Weights of a small image flow-matching model: arch uvit.
Rows from block 12 of a small image flow-matching model, named by matrix and row number. Rows with one number belong to one neuron. Each number is 50 + 10 x the weight over its row's rms, rounded and kept within 0 to 99. All counts start at 0.
After each neuron's rows are labels from the 100 images, of 14976 (inputs lightly noised), where the neuron reaches its highest value: "responds to" is what is common among them. Only what is clearly more common there than usual is listed. The data: photos with spoken descriptions (Open Images, Localized Narratives).
# fc1: MLP up (model.blocks.12.mlp.fc1.weight, 512x128), inputs 0-127
# fc2: MLP down (model.blocks.12.mlp.fc2.weight, 128x512, transposed), outputs 0-127

fc1.463:53 40 54 44 58 45 43 54 46 45 45 61 71 46 39 54 60 39 50 58 64 52 54 51 54 45 47 53 51 65 65 54 51 68 45 51 59 69 27 62 78 32 45 43 52 53 36 55 53 52 46 59 53 45 63 53 37 27 49 57 34 63 49 58 60 43 61 61 55 48 45 70 53 50 54 54 48 58 43 48 52 50 60 36 47 54 30 42 46 60 44 50 45 64 41 28 59 22 53 33 65 49 47 48 70 40 53 36 39 55 61 46 61 55 51 50 53 46 61 45 47 41 63 42 53 32 47 61
fc2.463:41 59 53 59 36 54 38 50 74 58 63 46 36 48 57 62 48 56 61 56 37 52 61 68 47 54 53 47 53 46 50 54 43 44 59 55 38 47 71 50 32 66 39 56 58 47 53 60 41 44 35 53 58 63 63 44 60 63 56 40 54 40 40 54 33 45 57 47 57 53 75 34 41 47 55 58 47 67 43 28 46 47 62 66 59 45 48 68 58 34 53 58 64 38 50 73 43 62 44 55 55 51 59 56 26 49 59 36 57 56 44 52 44 51 52 34 44 65 55 52 48 42 42 61 37 57 50 56
responds to: text has "table"

fc1.41:54 66 43 39 37 61 37 49 60 54 52 42 48 39 36 61 57 45 51 40 65 50 54 44 57 67 52 45 51 60 37 46 66 61 48 52 67 46 37 47 60 61 53 42 49 41 65 36 49 57 50 48 42 60 52 57 36 44 44 53 63 25 44 50 46 66 47 50 41 69 46 49 57 68 62 71 49 53 53 49 35 54 65 56 68 45 39 50 66 43 39 47 34 44 55 39 53 47 49 37 57 37 45 50 46 59 48 44 59 61 48 55 75 60 51 26 50 43 63 71 51 64 64 41 61 57 36 55
fc2.41:49 46 51 58 54 54 47 43 53 38 62 59 46 56 66 64 53 64 48 63 54 55 57 49 52 38 48 53 43 59 61 57 40 40 49 40 36 56 48 61 48 45 39 67 49 41 55 59 63 45 55 46 51 37 48 50 51 51 41 46 37 61 57 37 66 53 62 52 65 46 65 46 63 41 52 47 46 45 47 43 63 58 45 51 38 61 44 47 53 51 36 47 75 62 56 53 62 51 46 74 64 63 56 70 55 44 71 44 41 51 40 41 37 37 64 85 40 40 42 29 63 40 27 53 51 42 52 44
responds to: text has "sky"

fc1.283:54 55 42 45 48 38 59 50 37 55 61 45 50 56 56 32 53 41 49 59 38 47 32 51 54 42 50 45 28 57 51 58 46 59 59 52 53 45 63 52 51 59 31 49 71 37 30 58 27 31 54 68 50 36 61 53 69 61 36 42 55 40 43 44 68 41 51 71 49 20 58 37 57 50 53 57 47 37 37 51 40 48 40 37 36 71 47 56 62 52 45 55 52 41 62 59 42 42 56 53 60 46 49 57 48 46 68 57 64 57 48 50 49 49 66 51 48 49 40 53 52 60 43 35 58 56 58 58
fc2.283:43 47 74 64 56 42 51 59 51 50 59 51 37 51 70 51 44 77 42 50 44 48 55 53 51 44 40 67 54 45 58 58 51 36 42 45 45 53 73 48 53 62 50 43 43 59 59 54 57 69 50 47 46 52 38 50 48 37 55 37 71 57 47 64 52 52 36 64 71 60 74 49 40 52 38 56 71 50 48 53 58 58 36 54 49 62 57 60 44 52 52 54 60 63 57 45 55 42 40 72 51 64 43 52 58 57 42 46 39 40 48 43 29 50 29 64 32 43 43 39 53 47 43 58 36 48 61 45
responds to: text has "red"

fc1.208:45 39 54 46 48 71 38 40 42 61 67 54 41 66 55 57 47 34 54 62 45 51 45 48 33 46 57 40 41 52 62 58 20 40 36 54 38 45 52 50 51 44 52 36 60 56 43 60 43 49 63 55 40 53 52 34 53 59 41 44 46 65 47 61 37 53 60 66 54 45 63 46 56 51 63 52 54 44 59 60 40 44 45 44 52 57 39 56 60 65 58 51 48 65 47 41 53 55 37 70 32 47 27 75 46 66 55 60 49 53 44 40 47 50 41 45 66 75 64 50 53 43 41 50 63 38 47 51
fc2.208:31 52 45 46 46 63 48 55 62 53 44 46 50 50 65 66 58 51 33 45 48 33 61 57 56 54 55 47 53 56 49 60 61 40 53 26 35 53 57 36 53 56 39 43 30 69 47 29 61 65 43 46 49 57 60 60 37 39 51 48 57 24 38 56 39 76 37 51 49 50 48 56 46 44 52 48 49 51 57 54 40 59 48 52 39 39 44 38 54 27 64 58 51 47 44 58 58 44 43 41 57 56 54 34 31 63 44 71 58 57 55 40 56 47 65 35 52 37 61 41 61 53 64 54 47 57 40 44
responds to: text has "blue"

fc1.381:55 50 49 58 57 49 53 71 34 57 53 52 56 59 52 56 53 30 45 42 27 57 61 65 42 54 42 40 29 56 59 48 35 57 65 63 53 57 50 30 60 58 39 32 61 42 38 44 42 45 54 61 36 33 69 57 52 40 44 49 46 42 59 50 56 49 55 62 34 44 46 66 59 49 63 61 60 31 48 43 46 64 56 58 48 72 27 53 60 53 43 51 39 51 58 53 50 38 55 39 47 44 49 59 48 39 49 44 42 73 60 36 34 52 64 45 53 52 52 47 52 49 53 44 53 52 27 39
fc2.381:65 31 63 46 42 49 60 37 50 47 60 62 44 56 66 59 68 67 45 42 53 44 41 59 44 35 30 52 42 56 74 53 46 65 62 59 77 64 53 48 37 40 57 51 52 74 52 68 29 54 50 60 57 51 47 51 50 32 62 62 54 50 49 47 50 47 45 67 48 52 63 37 49 42 44 42 52 56 41 57 52 36 33 43 53 58 56 51 42 66 46 39 40 42 46 49 46 38 33 41 54 58 55 50 59 56 51 65 48 39 56 54 40 42 43 54 59 36 50 41 65 57 63 58 44 54 64 44
responds to: text has "wall"

fc1.32:45 45 54 53 38 40 42 61 52 58 46 78 64 55 35 43 60 51 56 41 72 49 58 35 70 53 52 65 56 47 41 30 45 54 62 46 58 41 44 40 64 74 46 37 45 50 56 56 34 51 42 44 51 56 42 51 52 49 37 46 49 52 65 57 55 46 64 42 39 57 44 53 55 51 44 54 43 53 46 43 74 67 57 53 46 54 42 36 53 54 44 39 38 58 42 37 65 36 57 17 38 56 54 53 44 38 33 38 54 58 45 52 52 68 57 54 47 59 51 46 50 60 60 43 60 42 37 39
fc2.32:43 37 47 53 42 71 46 37 43 45 55 33 55 49 66 55 60 58 50 44 47 36 37 70 31 54 44 36 45 67 48 58 44 52 42 43 45 58 62 52 54 30 51 53 45 72 44 36 55 44 41 48 50 41 43 50 41 56 70 48 65 45 51 37 61 60 60 58 61 30 69 43 51 47 63 53 55 59 55 49 37 48 54 45 51 43 57 47 56 55 55 66 67 39 46 58 47 72 49 65 52 39 47 55 54 72 67 68 58 56 50 43 50 33 49 43 69 37 63 54 47 50 39 61 50 43 55 37
responds to: text has "grass"

fc1.383:35 49 50 52 35 33 49 47 34 55 44 60 46 57 38 47 38 37 45 52 58 43 37 45 45 46 65 41 41 63 56 49 44 65 68 45 57 47 51 48 52 42 58 57 66 41 42 50 33 34 50 50 35 37 60 62 47 51 34 51 68 57 42 44 64 51 45 67 60 52 44 54 37 45 46 75 70 39 53 62 50 50 42 29 60 62 65 58 56 43 41 49 41 50 63 32 36 44 56 53 73 50 47 62 55 45 50 36 63 53 63 48 43 50 60 46 49 57 49 69 44 38 55 52 71 45 46 60
fc2.383:60 39 43 50 42 39 42 60 61 48 50 44 57 53 50 49 59 37 32 47 62 50 42 53 57 61 48 53 39 39 56 47 38 54 64 46 42 51 54 49 63 52 53 41 51 80 72 42 50 42 43 41 72 57 47 76 37 30 49 50 51 53 47 63 56 33 39 66 37 43 59 56 60 62 51 52 60 54 47 41 46 63 42 37 52 54 58 69 46 66 37 49 50 59 50 29 43 40 39 58 36 47 36 52 50 53 52 57 53 45 57 58 41 54 46 65 23 51 59 62 54 64 53 51 57 40 40 69
responds to: text has "red"

fc1.320:47 43 38 62 55 47 42 73 48 49 53 73 37 72 52 54 50 45 57 44 53 64 38 42 44 56 60 51 42 59 43 51 34 55 65 53 55 65 68 56 49 54 36 54 71 44 56 39 22 45 66 62 59 39 70 39 63 42 23 45 47 50 45 52 37 40 48 72 50 54 55 46 54 51 57 51 47 27 61 49 47 43 38 52 38 64 54 54 49 66 60 48 43 49 52 64 56 45 42 59 54 47 40 73 53 30 43 45 51 67 49 48 47 53 50 44 58 56 46 50 50 47 57 50 46 51 37 48
fc2.320:53 46 43 48 41 48 40 67 34 42 44 70 33 50 54 49 71 50 27 49 42 63 68 56 61 51 36 44 45 33 60 38 47 47 66 38 43 52 62 45 49 61 36 48 48 74 59 43 59 64 44 46 53 50 36 58 52 56 58 47 53 50 45 49 50 56 54 47 49 66 57 41 49 50 40 52 45 39 48 54 53 51 20 52 45 53 50 47 69 54 52 39 59 64 44 66 57 28 38 43 73 60 50 56 37 61 42 51 39 38 67 50 49 60 41 50 43 39 41 44 62 52 51 40 50 56 29 51
responds to: text has "sky"

fc1.80:55 32 45 55 56 36 59 76 44 59 52 54 68 59 44 40 44 38 58 47 29 57 34 58 53 45 42 39 39 58 57 48 56 60 57 56 61 68 46 49 60 61 47 52 66 51 52 39 39 39 42 56 40 54 57 53 48 40 34 39 40 36 51 55 43 37 49 74 46 39 55 72 59 56 59 60 53 34 49 60 50 48 56 44 62 67 58 42 42 62 41 48 48 34 53 39 45 48 34 47 46 27 48 66 62 43 50 61 63 58 67 49 46 64 60 40 43 45 42 36 51 57 65 40 48 57 41 47
fc2.80:65 55 54 53 51 49 40 59 43 50 61 55 46 51 65 53 61 52 45 39 61 63 45 71 34 45 26 45 40 56 57 41 42 80 73 73 64 61 44 50 61 46 69 37 52 74 47 66 54 60 58 43 50 35 53 70 46 33 49 64 59 44 38 57 46 49 45 58 58 47 56 37 52 52 37 55 78 57 56 48 46 53 36 50 50 57 62 52 47 60 38 48 43 35 33 39 43 45 48 45 49 48 54 50 56 46 41 58 41 48 56 43 31 49 51 47 45 42 36 54 51 60 48 49 58 55 54 47
responds to: text has "wall"

fc1.102:44 40 58 35 56 53 48 33 37 37 49 63 45 56 43 41 71 59 58 56 52 54 63 53 32 49 51 44 51 62 41 31 46 30 35 64 45 52 44 55 37 43 51 56 39 39 52 63 44 50 55 42 53 55 49 44 60 34 65 55 50 61 52 56 55 55 54 53 47 53 42 49 65 52 70 45 46 51 38 56 44 54 51 47 55 40 61 33 51 53 54 27 65 50 55 22 54 61 54 41 35 32 36 55 51 52 55 39 62 48 50 47 70 62 54 51 71 61 76 40 42 43 55 63 57 53 38 57
fc2.102:69 59 57 63 41 35 53 55 55 51 51 39 46 50 60 65 31 41 28 58 73 37 45 49 47 44 49 56 39 61 75 64 49 48 37 35 49 34 57 48 54 46 45 32 65 54 32 63 59 50 50 41 37 35 43 59 47 51 39 49 53 62 32 60 54 56 45 62 59 55 57 53 43 60 40 54 54 42 64 51 51 50 34 44 43 56 60 64 37 49 43 54 51 59 62 65 47 46 46 49 60 39 47 51 41 47 48 34 37 52 41 48 29 41 53 55 43 45 22 70 54 49 49 52 54 52 63 61
responds to: text has "people"

fc1.109:55 50 55 70 43 43 39 44 37 66 54 54 53 47 43 48 51 39 56 61 42 53 39 31 59 58 65 44 39 54 24 36 39 53 46 59 45 41 41 43 41 69 42 49 76 38 38 50 40 40 63 55 41 62 46 55 48 49 36 44 37 62 30 47 47 43 53 58 51 63 43 39 51 60 49 58 49 27 55 49 58 56 57 48 43 47 49 67 69 42 39 41 40 63 58 47 49 33 36 39 62 54 44 59 44 32 44 37 59 63 44 52 46 59 43 40 39 73 50 41 55 47 44 49 56 69 46 52
fc2.109:38 40 26 30 45 36 42 34 41 45 51 57 55 40 44 47 53 49 46 48 58 30 57 52 67 47 52 50 52 60 58 63 33 65 58 51 53 57 58 43 55 58 40 48 39 74 66 38 64 50 49 35 42 57 42 71 40 36 60 59 54 51 35 54 59 52 49 40 55 61 43 52 55 44 58 51 52 37 43 42 51 66 55 35 46 45 56 54 38 49 30 68 48 57 48 32 63 34 41 40 24 51 61 42 46 51 47 64 33 51 50 46 53 67 49 53 36 41 44 57 50 54 57 47 43 47 41 35
responds to: text has "grass"

fc1.21:36 47 37 64 49 43 66 77 38 70 48 42 47 48 45 34 64 19 47 35 29 67 51 45 55 49 47 52 48 63 52 38 41 55 66 53 50 51 50 63 57 54 47 53 49 51 55 40 42 51 67 48 41 48 65 58 60 58 34 41 67 47 50 39 40 46 48 63 50 49 49 60 40 46 50 47 70 35 57 43 63 45 52 63 57 78 44 45 54 52 44 54 48 38 54 60 57 57 45 47 45 53 51 66 50 41 41 70 48 70 54 57 52 58 49 51 48 59 65 46 35 52 60 65 41 41 51 46
fc2.21:69 52 60 49 47 41 67 48 60 60 61 37 41 61 63 49 41 53 34 58 63 55 38 59 35 34 36 51 23 37 45 50 42 57 55 65 62 52 56 60 46 47 52 47 46 51 46 78 49 38 59 45 42 36 34 48 43 54 57 47 55 66 34 36 61 49 59 46 48 51 62 49 51 56 47 65 47 47 48 56 64 46 46 58 56 46 41 51 42 70 48 43 53 58 67 63 57 43 48 64 65 50 42 70 42 58 56 47 45 46 59 54 41 38 29 53 57 36 45 49 76 56 39 39 52 49 59 53
responds to: text has "table"

fc1.1:43 53 47 40 50 38 46 77 41 60 39 55 60 46 43 48 58 44 61 44 47 42 53 37 54 59 54 46 51 44 49 33 47 75 58 62 61 45 32 51 58 67 41 48 25 45 49 41 47 71 59 41 36 66 56 49 55 37 49 52 55 44 69 63 49 66 50 59 44 53 45 48 54 47 44 38 42 44 48 45 43 62 56 62 50 56 35 52 55 41 46 67 27 59 46 50 44 41 64 34 50 46 58 48 57 49 33 63 44 66 63 50 53 53 37 48 48 52 38 42 53 69 74 41 41 39 43 61
fc2.1:49 49 49 62 39 64 48 41 62 49 57 50 46 45 60 67 59 56 41 53 46 48 54 63 47 39 51 44 36 48 52 47 38 41 49 40 36 47 60 54 47 35 50 49 60 44 55 56 48 21 43 58 45 39 60 54 35 50 55 46 51 52 32 30 57 43 62 45 54 40 48 58 53 45 66 70 59 52 46 55 59 46 54 38 44 51 50 43 37 40 48 49 80 62 62 50 53 57 39 66 62 44 36 71 50 55 69 31 53 49 38 34 54 56 67 58 63 56 45 41 56 27 27 52 52 57 49 37
responds to: text has "wall"

fc1.3:45 55 37 53 66 46 57 51 43 64 69 72 52 51 36 55 66 46 49 40 60 45 46 36 35 62 48 45 49 43 30 59 69 53 56 58 38 53 41 37 40 56 32 47 51 50 62 55 36 62 72 40 48 53 40 48 59 60 39 52 15 51 34 42 35 36 46 58 49 61 32 53 71 38 48 53 38 34 59 44 45 53 54 51 60 45 52 57 62 44 52 64 52 50 50 45 56 44 42 40 36 50 49 45 62 48 44 51 42 63 56 61 45 71 37 55 51 62 51 44 53 59 55 51 48 58 33 49
fc2.3:47 69 61 51 44 37 59 43 64 47 48 34 47 45 63 39 37 61 35 41 62 56 46 69 51 36 38 53 51 42 56 56 57 44 51 43 57 39 54 49 65 27 45 44 46 71 40 53 61 49 44 45 31 35 53 63 39 43 53 41 65 50 51 38 71 60 47 50 60 52 41 60 46 52 56 60 55 48 61 53 27 45 25 45 55 39 46 44 24 45 55 68 50 36 54 34 33 58 63 49 42 55 48 46 42 55 48 49 41 43 45 52 40 37 51 60 54 34 48 55 30 64 52 54 57 42 47 49
responds to: text has "grass"; text has "plants"

fc1.14:50 62 40 46 48 53 35 48 58 55 62 61 36 45 49 51 69 51 49 38 62 53 64 57 57 58 52 50 45 43 45 56 52 41 42 40 42 38 67 39 49 73 59 60 56 61 60 49 47 41 53 61 40 59 69 63 44 38 52 43 38 57 35 58 36 62 52 42 47 53 36 55 67 51 62 65 29 48 40 54 63 54 62 44 58 41 44 30 50 40 36 51 59 63 65 41 67 43 55 53 69 53 59 45 45 64 50 38 48 53 51 33 66 70 55 38 57 53 49 61 51 33 48 61 44 59 31 39
fc2.14:59 47 51 55 57 37 58 46 46 49 46 53 53 67 40 49 42 47 67 52 46 63 41 51 31 54 58 49 57 57 58 50 67 52 51 69 65 53 40 57 58 45 36 49 41 34 37 50 53 59 46 60 46 38 50 55 69 49 40 61 50 45 63 44 56 47 61 67 57 49 78 44 51 41 27 49 61 48 53 58 48 48 42 55 49 66 43 62 53 49 49 52 30 40 32 54 42 39 64 47 45 45 45 56 62 42 41 67 47 63 58 62 34 20 47 61 39 42 46 48 41 65 64 37 47 46 58 70
responds to: text has "water"

fc1.132:55 54 47 43 44 49 39 51 54 56 60 55 56 49 34 59 49 44 82 43 34 66 43 49 43 57 41 44 47 48 38 25 49 65 35 58 59 50 51 48 51 50 74 62 68 48 51 50 45 49 46 43 51 58 42 40 71 51 49 41 63 54 70 31 51 46 34 61 33 35 40 62 54 54 43 49 36 42 38 43 53 59 41 48 55 53 49 56 72 57 34 59 57 51 45 43 59 65 31 38 52 49 57 54 46 36 62 32 48 46 53 61 45 39 68 54 51 48 72 57 45 56 47 45 54 48 61 50
fc2.132:51 58 39 40 59 46 47 48 46 46 38 40 43 38 61 56 44 45 31 54 62 53 57 47 62 41 47 54 59 43 59 55 61 37 35 40 36 48 42 55 47 49 33 24 35 60 54 51 82 60 61 52 51 51 51 50 53 53 46 43 58 43 46 59 56 54 40 44 51 48 50 53 30 48 53 51 50 55 59 66 55 61 41 47 47 40 49 40 36 34 66 60 58 51 52 46 41 37 69 52 59 39 48 24 40 62 43 49 48 54 32 49 50 59 18 60 46 40 41 63 66 50 51 38 33 57 52 43
responds to: text has "plants"

fc1.373:49 51 50 56 63 65 39 45 26 50 50 74 46 52 35 45 66 38 50 58 30 64 56 33 47 63 45 40 51 53 41 31 54 41 42 51 46 47 44 34 39 59 48 52 39 45 50 40 46 52 57 43 55 59 63 62 57 50 60 40 48 52 41 44 44 54 53 58 34 48 29 36 55 66 55 45 58 25 59 51 60 61 54 36 50 48 37 48 50 34 51 78 57 59 37 35 64 54 44 53 50 47 51 41 53 33 60 40 55 70 57 35 54 50 64 56 49 69 52 50 51 37 54 45 56 59 45 56
fc2.373:51 61 39 48 50 29 44 57 51 42 55 43 51 43 47 48 34 41 48 50 72 47 46 57 56 41 48 53 48 61 59 51 46 52 47 39 69 47 44 48 45 44 39 39 47 66 51 53 69 54 55 59 42 32 53 54 43 41 55 58 59 46 50 56 54 62 26 61 55 55 54 52 49 33 54 67 66 55 45 64 31 51 40 50 44 48 63 58 33 67 45 73 40 43 43 31 36 51 70 43 54 43 45 45 31 36 26 47 39 42 57 56 51 43 34 54 53 40 65 64 43 64 55 55 46 39 67 54
responds to: text has "grass"

fc1.84:47 53 41 64 47 60 24 62 53 67 56 58 53 71 42 55 55 47 63 48 71 34 53 32 38 48 48 64 38 57 56 48 43 57 54 57 60 35 46 47 60 67 55 51 56 57 53 58 44 49 63 60 46 59 47 56 42 47 41 43 25 46 56 54 45 53 38 40 48 41 43 62 47 46 54 75 46 52 52 68 49 64 55 51 47 61 39 60 60 37 48 46 45 62 56 47 67 54 56 30 63 59 51 49 54 51 43 55 51 67 64 26 58 53 58 37 54 62 38 38 50 49 57 33 58 32 48 39
fc2.84:27 46 49 41 45 49 55 53 40 35 41 46 49 41 63 54 56 55 39 39 54 43 55 68 56 59 46 50 53 67 68 58 33 58 35 52 55 55 52 51 61 28 53 62 45 49 36 36 43 49 36 46 41 41 60 55 48 38 50 63 66 66 59 45 69 43 64 62 57 52 61 45 61 40 50 53 56 45 39 50 42 53 36 47 41 42 59 54 53 64 51 50 59 45 37 33 29 63 44 66 56 35 45 56 60 53 65 58 40 39 72 57 52 25 51 53 46 40 60 55 42 55 31 63 47 42 56 44
responds to: text has "grass"